From a checkpoint of a small sound classifier.
Training: adamw at rate 0.00073, 5900 steps, batches of 256, held-out accuracy 97%.
Data: trained on short read English sentences (LibriTTS-R), 26041 training examples.
Rows from block 7 of a small sound classifier, named by matrix and row number. Rows with one number within an expert belong to one neuron, the router's apart. Each number is 128 + 32 x the weight over its row's rms, rounded and kept within 0 to 255. All counts start at 0.
Before each expert's rows are labels from the 100 clips, of 14848, where the router gives the expert most weight on average: "strongest on" is what is common among them; "loudest band" is the band of the loudest frequency at the time of the peak. Only what is clearly more common there than usual is listed. The data: short read English sentences (LibriTTS-R).
# router: router (model.blocks.7.mlp.router.weight, 16x320), inputs 0-106
# up: expert up (model.blocks.7.mlp.up, 16x320x320), inputs 0-106
# down: expert down (model.blocks.7.mlp.down, 16x320x320, transposed), outputs 0-106

# expert 12
strongest on: voice: male
loudest band: 250 to 500 Hz
router.12 [125  93 107 177 182 168 103 123 122  75 159 202 162 118 149 137 106 150 118 196 130 183 101 107 126 134 145 156 114 115 136 135  85 111 179 120  93 109 136 146 120  78  79  91 152 183 107  94 166 117 163 180  87 130 155  89 179 124 119 135  75 146 141 110 130 136 114 161 151 142 133 101 152  64  89 163 106 177 100 146 170 164 161 118  93 132 117 107 117 142 147 137 130 163 168  81 166 151 130 179 139 107 123 156 154 166  74]
up.0 [120 166 153 128 116 117 178 109 163 126 121 118 102 146 105  74 123 113 140  74 121 162 134 149 126 126  71  99 173 103 156 103 145 119  62  72 114 115 132  93  44 131 182 138 142  53 169 144 109 124 108 120 130  92  88 154 115 137 131 124 117 111 110 124 144 144 104  61  91 188 115 129 126 145 110  78 167  93 124 125 142  72  65 129 173 136 136 138 144 125 116 109 104 149 142 142  86  95 114 126 121 117 131 142 110  72 130]
down.0 [117 112 169  83 107  95 155 119 151 107 128 143 150 108  96 120  75 176 103 144 159 149 117 133 191 125 152 141 128 148 154 181 109 178 128 176 135 136 101 134  80 139 153  91 145  72 151 129 113 118 166 138 150  74  77 153 150 120 139  99  94 207 139 158 174  83  98  57  78 162 129 166  80 131  89 116 123 142 127 154 107 143 115 137 140 156 150 172 124 142  49 165 156 155 104  65  95 106 141 157 121 136 150  85 147 145 159]
up.1 [143 132 157  87 122  98 152 124 136 172 109  96 140 152 108 142 159 135 138  64 116 116 162 141 127 139  64 104 172 133 131 147 190  95  47 125 161 175 131  54  65 146 168 155 139  53 166 183 125  91 114 145 106 110  90 164  88 132 105 124 109 126 130 131 190 187 114  94 137 172 136 125 140 132 113 101 133  93 117 141  99 107 137 109 141 141 172 154  84  96 127 169 128 135 122 149 111 121  84  65 115 168 133  92 103  91 155]
down.1 [173 184 145  53 117 166 140 104  93  90 131 135 117 106 181 149 154 120 137  96 118  95 152 110 154 125 110 132 117 134 125 185 187 191 116  90 125 148 174 156 134  93 107  84 110 101 133  90 118  89  93 118 137  73 133 104  97 117 137 193  89 152 187 128 113 105  58 104 147 103 173 208 122 174 111 104 184 137 125 137  83 141  94 143 162 123 178 151 107 124 117 207 128  82 176  93 111 143 151 139 143 103 101 118  52 155 113]
up.2 [143 170 156  99  74  81 139 160 177 135  97  93 110 149 127 109 120 111 149  55 118 124 164 127 126 165 113 102 129 144 164  97 127 132  65 130  98 148 180 106  66 113 180 154 111  95 180 146  96 115 110 144 114 114  90 144 135 112 141  78 118  89  88 115 127 163 150  89 111 156  77 175 105 195 122  62 161  92 134 189 141  76 102 167 187 158 164 181  83  94 124 140  91 124 137 171  98 113  89 113 120 129 175  77 103  82 130]
down.2 [104 195 115 128  62  45 113 112 131 151  82 189 173 136 135 160 153 181 116  93 135 136 135  88 109 151 106  95 122 146 105 130 184 135 102 173 107 137 151 125 127 149 137 101 142  92 174 152  76 141 142 151  99 155 109 198 108  98 120 123 115 117 106 153 117 142  76  94 120 115 168 185 153 142 129 121 103 117 127 177 144  86 122 179 186 135 126 111 124  82 122 155 191  83 113  79 102 122  75 158 147 146  76  76  94 124 105]
up.3 [133 148 176  90 111  81 129 123 152 136 105  90 119 117  80  84 100 105 114  78  85 123 163 149 127 172 113  61 172 103 161  76 142 153  85 101 118 102 137 116 100 149 168 187 101  75 172 160 129  84 125 103 131 130  88 152 169 129 124 138 141 124  85 103 137 149 145  71 109 181  82 172 159 191  73  74 114 133 118 170 161 105 110 141 144 150 157 164  84 103 120 124  88 130 109 162 111  92  61  96 139 131 151 100 146 116 148]
down.3 [135 109 135 123 110 166 127 147 117 164 133 197 167 151  66 151  99 160 159  86 181 142  85 129 141 118 146 115 190 118 148 142 124 142  71 104  71  80 169 154 100 132 141 121 112 113 116  85 158 183 101 132  89 143 145 151 132 142 222 142 154 125 165 137 155 141  98 120  57 144 111 163 136 173  90 114 116  82 117 180 105 129 156 118 128 163  89 131 141 115 105  56 154 138 226 172 118  87 133 122  89 143 163 145 114  88  89]
up.4 [149 141 164 133 129 108 147 136 138 142 127 101 124 134  47  85 145 101 134 102 128 111 143 151 141 125 119  81 168 111 140 127 125 117  97 106 151 151 142  94  98 177 159 184 124  72 185 137  93 104  93 122 119  95  97 187 127  95 139 100  79 121 120 152 129 165 169 102 100 170 112 162 132 127 143  53 125 128 166 175 114 104  86 140 168 132 125 145 111  84 128 144  86 104 136 143  95 117 114  89 137 152 115  75  97  87 128]
down.4 [105 198 177 115 101 123 169 141  94 139  95 121 117 105  72 182  89  51 145  61 145 124  67 163 139 155 103  98 148 111 170 126 140 114 156 117 112 131 112 111 174 118 150 124 151 141 107 103 113 148  97 168 142  93 133 117 170 147 125 161  99 127 101 198 171 148 195 109 110 144 118 157 131 115 175 134 134 165 150 165 124  63 122 104 142  94 214 180  91  86 114  80  93 156  75 192 138 106  84 103 156  68 157 100 155 114  84]
up.5 [173 145 161 105  76 116 133 138 129 126 137  84 135 144  67 116 103  87 113  92 128 124 125 148  97 114  99 100 143 137 167  79 159 127  87 143 109 173 142  99  86 158 148 196 125 107 185 161 130 137  92 136 128 103  96 164 131 106 124 146 126 107 118 159 153 166 153  61  84 171  75 143 121 161 114  86 147  96 133 184 108 124 106 183 147 140 127 171  85  79 114 135  91  91 154 135 101 129 143  79 124 158 164  68 129  64 173]
down.5 [121 119 188  40  91 149 161 107  97 156  64 140 171 103 117 132 114 162 162 135 120 124 121 126 156 137 133 110 144  93 157 152 115 141 131 107 121 143 173 114 105 162  93  98 101 133 164 118 108 128 116 112 146 174 116 135  84 181 168 119 102 133 167 173 156 143 119 114  82 113 123 145  96 172  90  95 148 140 198 137 166 101 139  85 151 140 143 156 156 124 112 125 127 122 193 163  75 106 146  80 158 143  84 146 124  64 115]
up.6 [169 156 196 100 119 109 139 167 186 179  96  94 117 153  99 101 111 108 120 103 149 142 140 172 153 125  91  99 141 148 179  81 144  93  81 149 132 137 177 106  90 153 157 161 160  54 181 116 109 122 136 100 143  98  85 162 147 101 159 126 100 128 106 143 116 168 143  99  85 160 117 184 117 146 130 106 145 134 136 165 164 123 113 142 175 152 138 143 117 121 123 140 124 117 118 182 134 104  76 112 116 131 137  86 124  70 141]
down.6 [147 181 194 118 139 163  87 147 141 103 136  81 171 157  77  88 165  88 186  98 168 137  70 161 148 122 128 110  98 214 185 153 143 173  92 116 115 133 129 161 143 138 122 122 143 195 154 148 148 137 119 102 107 190 152 170 134 155 114 118 180 111 135 162 171 138  78 172 145  97 181 139 117 167  73 121 106 160 105 161 131 109  98 115 114 112 198 173  92  86 140 141 141 140 138 131  82 124  89 107  60  95 151 133 144 152  49]

# expert 9
strongest on: voice: male
loudest band: 2000 to 4000 Hz; 4000 to 8000 Hz
router.9 [ 83 168 108 163  82  90  88  65 154 153 142 152 121 128 153 135 131 129 108 111 149  93 144 119 121  85  71 122 136 160 108 133 134 188 156 130 177 182 140 155 120 104 108 106  89 141 120 109 163 101 143 135 143 148 115 146 132 147 128 167 118 131 125 125 121 100 141 162 190 164 136 143 125 131 178  93 166 167 160 114 155 137 122 127  98 134  78 213 155 136 113 197 202 125 132  74 104 125 120 153 137 113  54 101 142 151 132]
up.0 [142 132 151  62 162 136 144 146  76  95 155 102 101  79  92 116 181 147 137 129 110 109 160 163 145 101 114 172  74 102 162 129 136 142 163 128 137 104 132 106 142  75 129 133 128  68 120 162 160 171  90 130  78  98 134 101 158 121 102  98 117 123 149 131 157 154 133 151 154 102 122 124 200 137 149 194  83 140  92 127  99 126 119 122  72 125 181 131 125 117 180 120  81 143 107 201 143 150 163  66 172 166 143 143 116 124 128]
down.0 [ 92 125 111 201 154 117 117 123 133 197  60 112  71 138 123 144 186  66 187 155 182 225 131 161 119 149 156 119 151 176  96 110 106 141 110 117 183 141 107 171 131 106 104 147 182  91 112 114 151  95 188 139 162  72 161 150 136  61 104 114 143 111  95 139 127 133 146 107 140 139 138 119 137 104 110  77 147 124 102  89 151  89 128  71  96 191 108 143 132 109 139 176 177 156 172 146 105 137 119  76 152 140 143 149 140 118 121]
up.1 [167  87 141 101 123 142 161 136  83  92 126  71  68  82 104 145 156 132 127 136  86 129 102 176 145 118 120 139 107 172 145 161 155 115 109  89 182 147 132 141 161 129  77 214 131  96 134 120 138 117  98 161 143  87 154 134 123 110 124  77 129 140 141 158 166 126 141 127 152 127 119 142 146 143 123 148 122 157 139  48  79 123  85  80 134 196 160 108 150 117 160 104  92 164  88 184 176 169 164  22 130 125 155 174 168 140 143]
down.1 [ 95  76 118 178 134 148 134 113 177 120 148 120  85 147 105 122 189  75 134 135 123 154 164 101 107 112 119 147 123 154 113 126 129 135 103 115 183 116  97 115  86 123 112 120 128 103 102 177 132 116 150 146 135   6 154  82 187 102  59 164 110  78 122 120  69 122 115 133 154 153 156 161 158 101 105 135  76 122 113  89 124 103 138 109  90 172 130 160  65 145 197 121 181 146 162 151 111 125 121 146 184 152 132 122 108 154 127]
up.2 [146 113 136 123 175 100 151 162 105 114 160  96 111  93  86 117 152 157 129 165  92 109 134 167 177 109 141 129  68 110 133 128 176 102 121  86 118 133 140 104 151 166  96 162 129  71 112 106 141 148 121 153 105 104 150 108 179  96 120 106  82 112 125 150 112 122  99 158 137 162 136 113 193 102 146 127 134 137 156  65 118 148 124  99 125 106 178  77  83  77 171 117  91 156 130 141 154 116 145  91 157 120 168 138 170 152 101]
down.2 [109 119 163 155 183 136 150 100 112 115 112 116 111 139  91 103 255  65 197 131 133 162 171 108 135 152 146 133 113 177 137 184 124 133 162  95 188 103 102 170 150 124 104 114 116 105 113 131 115 104 120 129 115  71 135 126 176 128 132 148 110 127 118 162 126 145 108 109 129 117 152 139 144 130  99 149 142 137 112  83 105 133 124  50 108 143  98 119  92 160 171 136 145  90 181 192 120 109 143  63 184 114 130 128 156 135 131]
up.3 [180  66 168  93 152 126 197 170  81 170 142  66 115 111  89 123 183 140 127 170  96 100 127 192 138  69 134 144  80 138 136 135 171  84 141 108 164 139 112 134 139 133  95 156 149  52  87 142  80 155  99 159 104  81 110  37 121  99 105 105 102 123 122 157 150 164 120 116  88 151  96 108 156 136 141 166 165 130 155  73  97 131 114 117 128 178 126 111 105 127 145 153 120 138 149 165 146 133  95  80 133 115 159 189 179 117 149]
down.3 [121 121 164 185 110 116  40 108  81  93  99 114  93 128 140 161 209  85 193 115 142 193 173 101  75 177 165 170 180 141  73  87 115 143 146 190 193 114 158 164 145  92 128 132 160  98 137 155 132  99 112 119 141  64  82  94 160 101  36 137 129 114  88 105  95  81 121 135 144 143 160 120 128 127 147 130  82  61 122  87 143 153 108 143  81 139 132 102 148 153 148 150 170 110 159 184 142 111  98  62 147 122 105  85 143  98 160]
up.4 [166  98 146  61 146 134 139 196 111 136 139  85  88 112 138 112 137 162 147 155 125  79 110 177 179 101 129 120 118 161 160 105 169 113 147  72 117 139 125 140 160 141  75 197 154  76 123 110 167 173  71 152 114 101 137  53 152 158  95 107 115 126 126 121 106 139 103 123 130 152  94 114 145 143 135 155 104 151 144  93  85 158 115  84  91 114 130  91 142  90 132 121  91 179 146 158 140 150 149  20 172 137 165 149 156 135 113]
down.4 [ 68 174 167 172 116 121 168  92 144 137 103 109  99 160  80 109 209  81 168 106 182 205 140 128 134 213 129 133 148 129 135 115 153 104 129  83 200 132 197 114 126 147 132 142 163 126 149 127 112  51 150 151 149  80  96 145 194 124  77 109 146  77 110 126  90 114 146 124 118 145 161 135 148 134  98  87 153  69 162 104 121  85 138 135 142 168 113 170 147 114  92 163 198 103 191 174  95  90  78 120 191 106 154 100 105 104 162]
up.5 [158  78 114  96 140 146 124 151 128 158 146  74  88 104  62 127 168 100 107 170 127 113 154 194 169 129 142 191  92 149 165 144 135  87 138  82 166 129  89 114 119 131 140 175 128  81  97 149 103 144  95 137  90  96 158 146 106 121 116  68 127 138 137 134  99 131 103 118 110 132 126  74 151 103 145 158 100 143 119  84  59 193 131 106 104 153 176  93 121 132 179 101  72 148 113 137 108 105 160 116 127 131 172 164 159 151 128]
down.5 [116 119 129 180 133 155 115 113 132 111 129 101  57 126 136 122 223  49 160 143 162 153 159  89 171 133 130 131 137 109 113 182 115  94 147 113 169  92  77 170 120  98 111 172 104 119 138 121 112  93 123 124 139  84 119 103 151  79  98 107 118  80 132 106 118 152 102 113 157  99 191 135 117 149 108 144 148 128  82  44 104 102 150  81 105 181 109 104  91 125 151 142 222 144 175 181 115 142 145  72 169 154 138 112 177 185 141]
up.6 [153 124 139 124 141 143 146 179 128 184 132  48  85 105  85 129 195 112 164 174  73 126 155 189 159 117 167 118 124  97 121 108 142  92 123  88 144 129 130 129 114 132  98 185 149  28 112 118 129 157  96  98  89  90 136  93 128 162  88 158 119 128 131 122 129 131 121 130  97 128  94 116 190 123 119 211 119 150 135  79  77 129 121 102 132 129 152  85 100 142 204 177  95 181 145 163 156 140 172  77 139 135 142 157 170 181 141]
down.6 [101 129 132 218 143  90 107 135 153 138  87 101 113 130 133 107 218  81 168 144 116 204 177 123 119 159 126 138 187 179 102 124 146 101 124 115 189 106 123  96 127 115  85 140 140  67 168 163 145 100 143 140  89  72 160 105 163  79  70 120 144  65 134 121 113 127 124  74 151 120 156 142 140 119 105 162 139  87 130  64 152 111 155 138 127 167 137 144 100 139 138 180  98  97 159 205 154 119  94  72 146 137 163 105 153 151 130]

# expert 14
strongest on: voice: female
loudest band: 500 to 1000 Hz
router.14 [123 155 122 110  91 103 125 119 142 141  76 119 100 112 138 116 102 186  95 143 160  79 131 193  82 194  91 141 161 163 154 115 147 215 150  71  98  75  97  75  59 145 122 151 156 177 130 152 154 109 149 130 118 126 150  92 149  90 127 103 179 118 137 112 127 100 117 120  88  37 116 142  94 179  86  94 138  87 124 137 134 163 158  84 139  78  93 136 180  83 195 178 157 120  91 181 152 122 124  94 151 132 123 109 119  84  97]
up.0 [112 130 137  86 120 127 130 134 164 175 159 128 107 135  89  98  52 181  81 161  97 138 164 121  98 106 102  71 108 210  76 110 117  87 149 195 133 118  74 118 124 126  94 100 213  94 144 171 121  90  65 100 105 168 184  97 105  99  79 155 131 149  87 160 147 130 118 131 111 107  89 174  86 122 137  92 143 144 145 133 163  73  81 122  89  92 153 181 105 141 136  97  95 163 134 136 151 167 127 138  58 116 141 133 172 104  95]
down.0 [101  52 112 161 122 175 144 152  91 142 152 122 174  93 145 164 153 144 130 196 111 144 129 142 136  91 125 118  91 130 103 110 117 163 129 106 111  87 160 178 164 114 128 118 132  93  86 105 132  96  96 155 149 167 125 134  80 148  85 151  75 161 135 104 129  91 134  96 124 132 127 114 124 135  71 121  94 122 181  85 110 117 104 131 144 107 138  99 143 136 121  49 161 124 157 165 138 106  79 135  73 108 148 150  92 129  82]
up.1 [129 141 115 150 188 138 129 112  74 100 148 100 111 116 166  99 117 147 174 136  86 158 121 156 127 115 161 122  88 133 134  76 143  46 149 111 121 109 137 183  91 102  48 132  95 111 120 133  97 102 125  88 128 109 121  33 105 140  74 122  90 198 151 147 106  55  84 125 146 149 127 115 123 149 106 140 131 126 137 108 121 111 134 142 160 106 128 158 133  78 128 133 120  73  72 115 163 151 109 114 106  82 107 182 149  82 116]
down.1 [152 118 118  90  81 125 107 155 116  92 149 121 140 129 127 138 181 163  97 152  93  93 145 202 136  41 141 155 137 160  91 125 124  94  83 121  74 172 122 134 127  91 128 109 137  67 123 119 220 157 125 118 140 166 144 153 100 153 126 153 160 152 103  97  95 152 118 107 136  94  83 121 107 118 111 106  70 137 143  93  85 124 145 138 173 147 172 133 152 147 118 175 107 134 123 152 159 120 108 112 132 146 138 162 133 129 114]
up.2 [145 130 116 164 179 155 154 148 114 165 154  99 169 122 120 159 100 104 154 115  91 125 160 147 133 119 145 148 118  95 131 154 161 114 184  25 160 121 155 163  86  68 111 160 106 112 144  95 165 131 106 121  49  64 134 159  77 146  50 134 107 162 139  76 104 141 159 141  97 141 115 103 104 165 181  92 114  49 123 124 156 109  97 128  84 138  95 143 166  30 183 113 121 154  77 180  97  81  60  80 143 136 124 115 167 147 154]
down.2 [171 119  79 113 203 122 119 182 101  81 151  94 155 118 121 123 123 155 130 140 155 127  92 146 124 126  82 182 161 105 127 198 126 145 212  81 138 134 105 158 117 162  74 119  93  57  95  98 109 135 129 181 104 102 151 131 115 136  81 126 116 165 160  97 116  86 124 154 142 148 158 138 126 136 139 138 113 137 153  70  85 118 167  90 125 160  92  96  99 127 128 129  87 133 183 137 134 147 127  91  77 116  95 183 133 108  59]
up.3 [122 110  95 131 146 191 169  90  58 187 135  88  79 124  71 141  91 154 118 175 116 101 110 147 102 114 155 135 213 104 123 130 166  88 140 126 181 110  91  79 154 169  93 138  75  73 103 142 125 162 117 123 107 102 222  84 118 109 136 131  97  72 113  71 117 123  92 188 122 117 110  93 156  54 111  85 117  96 171 102 135 128  89 174 128 115 148 168 148  99 122 132 140 103  62 112 160 144 183 135 158 130 150 174  98 123 159]
down.3 [130  62 163 113 182 168 124 159  85 113 144 148  78 106 139 194 115 168 190 161 105  72  98 125 137  94 136 160 131 160 148 165 136  87 155 102 107 117 149 211 142  82 148  90 111 114 143 106 148 173  83 135 106  99 152  61 179 150 137 179 118 166 118 129 154 116 165 198 175 132 183 101 129 100 119 141 123 177  86 102  84 120 147  91  86  94 127 114 108 146 144 127 148 126 124 166 148 130  89  70 103  49 149 164 191 191  99]
up.4 [107 163  87  81 188 114 136 199 129 161 157 147 182  96 146 146 138 118 135 169 105  96 157 134 140  86 111 136 114 131 129 155 143 151 163 130  93 118 137 124 153 125 160 165 114 141 148 129 110 193 103 111 136  98  90 131  93  94 114  72 125 157 143  91 143 110 111 123 177  99 141 140 166 110 105 126 119 176 121 124  81 140 170 149  89 101 173 196  95 123 118 139 105 158  48  80 157 161 171 153 123 143 133 183 114 121  78]
down.4 [141 151 130 194 124 110 166 138 163 163 146 159  97 155 103 104 147 117 128 114 155 192 190 118 120 173 120 135 121 150 122 125 121 137 127 108 163 157 144 140 151 106 148 173 136 213 129  85 117  74 166 112 154 110 135 116 122 129 127 115 144 101 139 159  81 160 134  98 116 156  72  99 184  91 116 145 130 108 138 198  95 107 123 157 121 132 174 120  55  73  97 160 147  95 101 122  59 113 131 163 177  97 140 152  87 129 134]
up.5 [107  93  93 126 162 151 140 189 158 139 126  90 170  93 175 106 121 101 120 131 103 102  74 150 116  97 140 135  84  70 147 159 137 182 158 130  64  96 112 143 121 108 143 107 152 121  95 144  73 132 128  53  63 113 118  93 105 117  95  95 133  85 125 129 119  76 154 128 153  97 138 112 182 129 118 152  90 203 119 151 102 150 208  60 114 105 137  85 125 135 161 196  91 122 114  67 141 183 152 140  97 122 165 120 103 163 140]
down.5 [152 137 167 166 117 106 126 149 169 172 130 119 110 130 136 141 151  89 141 115 171 187 214 107  92 184 166 101 146 139 123 144 134 156 149 139 147 127 121 104  82 111 139 154 140 120 119 101 140 106 204 114 152 164 121 147 116 106 140 107 159  82 152  87 106 102 144 158 119 127 105 143 132 127 114 146 166 147 154 161 123  84 125 116 133 142 153 146  72 120 158 168 137 140 137 123  96 117 134 144 110 150  85 103 106  98 146]
up.6 [127 136 120 142 131 215  99 160 138 138 141 156 150 112 156 130 134 148  91 160 137 112 151 103 157 112 118 154  89 132 111 146 163 171 154 159  71 133  52 135 118 103 126  88 141 189 123 115 138 135 104 127  82 131 151 129 134  62 120 104 111 115 143 151 105 133  86 140 107 102 100 123 127 123  91 146 120 147  85 149  31 116 161 170 130  63 105 103 103 109 144 166 168 167 131 103 158 156 211 122 122 128 143 132 137 146  55]
down.6 [119 153 159 124  95 107 153 158 157 156 127 117 112 133 127 103 170 116 131 104 184 178 144 125  92 148  92 139 139 156 115 124 113 195  91  88 125 176 132 106 109 135 171 161 161 176 158 148 140 107 182 110 113 165 121 176 122 104 126 137 126 116 142 117 102 160 146 123 117 135 107 105 154 134 112 124 127  85 136 214 117 100 124 164 120 149 182 108 109 118 138 178 130 134 128  92 111 116 153 159 174 118 122 112 104 117 135]

# expert 1
strongest on: voice: female
loudest band: 4000 to 8000 Hz
router.1 [ 82 158 128 123 107 100  99  97 197 112 145 161 135 121 151  72 136 107 108  69 141 140 137 104 101 171 144 115  95 134 121 127 160 156 126 165 186 142 152 145  67 156 164 125 178 209 130 162  53 124 138 116 122  84 140 147 133 143 177 153 166  87 156  66 106 155 131 145 118 122  94 138  81 139  95 175 159 123  96 173 161 116 127 107 127 102 197 132  83 104  88 113  72  65  74 163 106 133 146 181 117 115 103 133 104 112 161]
up.0 [ 67 166 151  60  95  93 136 153 181 125 104  96  72 154  69 149 108 148 130  61 128 142 162 157  99 152  99 150 138 118 118  96 133  71 140 131 125 136 129 119 118  83 161 207 135 109 184 148  99 110 102  84  99  93  80 125 148 123 117 155 150 130 111 174 119  79 128 140 122 188 131 128 100 161  99 124 152 131 135 139 158 149 106 180 141 139 167 152 153 105 138 154 162 127 159 113 127  70 145 110 106 188 185  75  95 104 110]
down.0 [101 125 131 199 128 168 127 154 105 136 106  70  94  91  68 106 121 108  81 189 128 154 131 194 137  97 122 105  66 130 149 130  82 205 197 132 142 157  94 138 144 146 153 148 144 136  87 170 121 142 126 147 140  95 141 133 123 118 106 168 108  98 161 104 175  99  98  88 133 169 158 113 129 100  80 122 167 197 163 104 165 156 152 150 112  98 110  71 126 142 117 112  94 165 147 116 160 134 171 141 132 147 150 130  80 120 109]
up.1 [108 173 158  73  76 164 154 152 149 179 106 131 121 149 128 124  82 156 112 152  99  98 107 147 191 136 123 126 109 142  67 107 134 123 175 164 107 207  86  92 156 135 131 100 135 135 104 140 110 173  81  95 124 123  92  72 141 133 103 169 123  82 172 157 169  64 166 164 115 121 123 133 135  79  90 136 132 118 112 121 160 188 124 127 192 121 130 138 132 133  90 116 107  91 165 162 158 141 130 145 113 154  95 106 167 119 119]
down.1 [157 151 174 105  89 116 110 135 126 171 203 142 140 116 144 133 127 107 134 147 132 133 140 129 203 108 103  95  99 139 114 172 162 172 120 175  69 151 119 111 109 106 106 163 190 166 109 126 117 135 120  79 168  72 131 143 165  96 104 127 153 148 102 155 127 144 108 147  87 181 190 110 109 132 182  96  84 130 186  82  70 107 100 119 108 144 182  94 124 152 125  93 157  87 160 130 119 107 133 146 129 162 162 141 122 144 117]
up.2 [159  86  76 140 125 110 118  93 177 114 134 148 125 152 107 166 156  86 158 111 122 101 116 135 184 132 167 167 188 102 153 114  91 124 121 167 155 116 167 123  99 134 155 155  95 110 169 185  85  67 165 151 176  60 103 133 102 165 165 115  57 101 140 151 117  69 166 131 121 160 106 147  91 125 116  98 105 113 158 111 164 130 145 105  97 125 135 111 118 137 117 191 157 136 129 195 118  69 108  69 166 125  67 163 146 109  92]
down.2 [108 145 128 139  96 134 149 132 151 170 147 165 147 124 111 119 208  88 153 153  97 139 128 137 177 144 164 126 144 145 156 124  86 122 103  37 137  73 140 175 106 126 102 135  79 108 149  98 112  99 145 157 127  91 212 112 105  98 105 130 191  88 147 137  56 150 121 100 157 138 125 177 109 160 123 176 185 172 129 161 122 169 151 114 142 141 138 166 174 147  97 135 156 160 167 158  65 116 119 127 141 136 169 127  79 122 149]
up.3 [114 106 186 171  66 164 187 116 131 117 145 127  84 114  99  82 109 153 175 131  50 119 139  94 136 142 109 110 162  97  84 116 142 174 134 118 164 113 127 148 101 146 121  88 142 110  99 117 122 144 119  93  74 170 147 163 133 200  88  26 182 115 132 153 108  82 131 187 185 149 134  91 162 118 110  95  73 194  92  87 164  83 170  97  97  67  68 156 134 159 126  91  77  93 164 150 119 117 140  95 101 114 118 141 124  86 133]
down.3 [100 133 122 166 106 142 146  37 131 123  92 140 134 141 154 137 178 130 164  61 130 107 105 220 138 154  86  89 135  91 147 150 146 135  88 139 102  45  71  73 151  87 146 128 144  86 150 145  72 183 119 179 119  50 101 171 170 153  88 138 175  90 111 104 164 168 157  62 125 112 154  99 107 152  95 120 122 108 216 174 152 119  70  91  97 125 144 112 114 175 138 122 133 150  97 145 134 139  88 100 115 153 122 109 184 120 151]
up.4 [118 157 105 112 110 122  97  80  99 131 170 137 128 104 140 136  31  97 120 145 136 168 141 122 151 166 164 179 105 108 111 128 113  70 141 107 105 179 141 152  95  99 132 110  95 129 203 149 169 139 103 161 104  96 150 118 145 127 103 141  56 140 169 107 104 100 182 139 156 171 142 119 106 103 106 148  74 123 127 180 146 128  47 105 133 120 138 121 153 146 136 137 141  88 116  86 117 187 129 131 191 175 128 102 140 137  56]
down.4 [141 189 183 150 168 153 165 182 173 143  98 113 120 118 166 102  93 101 148 116 150 172 160 108 166 153 122 149 134 120 144 179 140  97 119 146 172 111 157 103 102 133 130 148 141 140 142 114 100 172 213 128 113  87 129 159 105  90 133 108 111 117 149 134 132 167 117 154 179 150 118  91 126 196 130  91 126 126  97 128  89  30 127 136 143 115  99 168 124 117  82 129 187 170 143 207 140  77 121 138  48 182 108 154  82 138 118]
up.5 [152 121 119 134 153 154 164 148 134  65 128  93  54 112 161 143 165  92 153 142 157 133 105 143 213 165 113 163  76  95  95 153 182 119 120 127  37  94 138 126 208 110 137 132  86 136 115  90 133 185  79 117 141 142 146  98 143 135 117 113 143 138 153 149 111 141 168 126  94 142 108 177 111 111 122  93  90  81 105  98 194  66 170  97 138 144 103 106 123 150 128 170 147 137 101 103 144  98 167  94 197 105 116 123 140 118 139]
down.5 [100 183 164 120 128 138  84 191 112 146 117 152 141  40 108 152 129 117 127 132 117 175 121 131  93 151 175 107  89 110  89 151 160 178 142 169 159 130 152 127 106 131 131 118 176 103 122 175 137 123 166 171 170 173 136 118 108 161 133 134 137 123 184 145 179 126 150 117  59  94 176 153 184  91 139  80 138 150 140  86 156 105 159 165 125 125 191 172  71 189  77 149 163 154 171  98 134 118 159 150 118 154 145 101 147 172 115]
up.6 [132  96 121 179 147 130  93 125 125 129 158  53 112 179 112 147 133  93  52  78  84 221 154 102 123 121  75 104 126  64  93  97 122 120 137 119 138  77 201  95 117 164 137 181  75 111  87 136 152  97 153 136 114 109 131 111 119 129 121  83 142 142  66 122 148 147  95 149 135 146 123 134 124 142  83 134 122 128 108 134 130  84  42  99 127  99  77 113 176  86 110 125 142 139 150 144  99 133 149 119 141 120 131 158 119 106 193]
down.6 [135 135 109 154 154 122 140 103 173 176 152  80 150 128 112 116 143 117 132 146  87 130 127  90  91  80 177 109 132 114 131 118 138 101 120 136 188 133 117 124 126 148 193 124 104  32 106 140 101 170 100 112 122  96 129  85 168 111 147 171 158  87  72 141 100 165  74 112  98 130 176 161 122  78  90  58 165 146 175 203 128 156 147 134 169 134  70 147 125  68 171 158 115 144 119 107 147  97  80 171 147 122 147 118  78  51 109]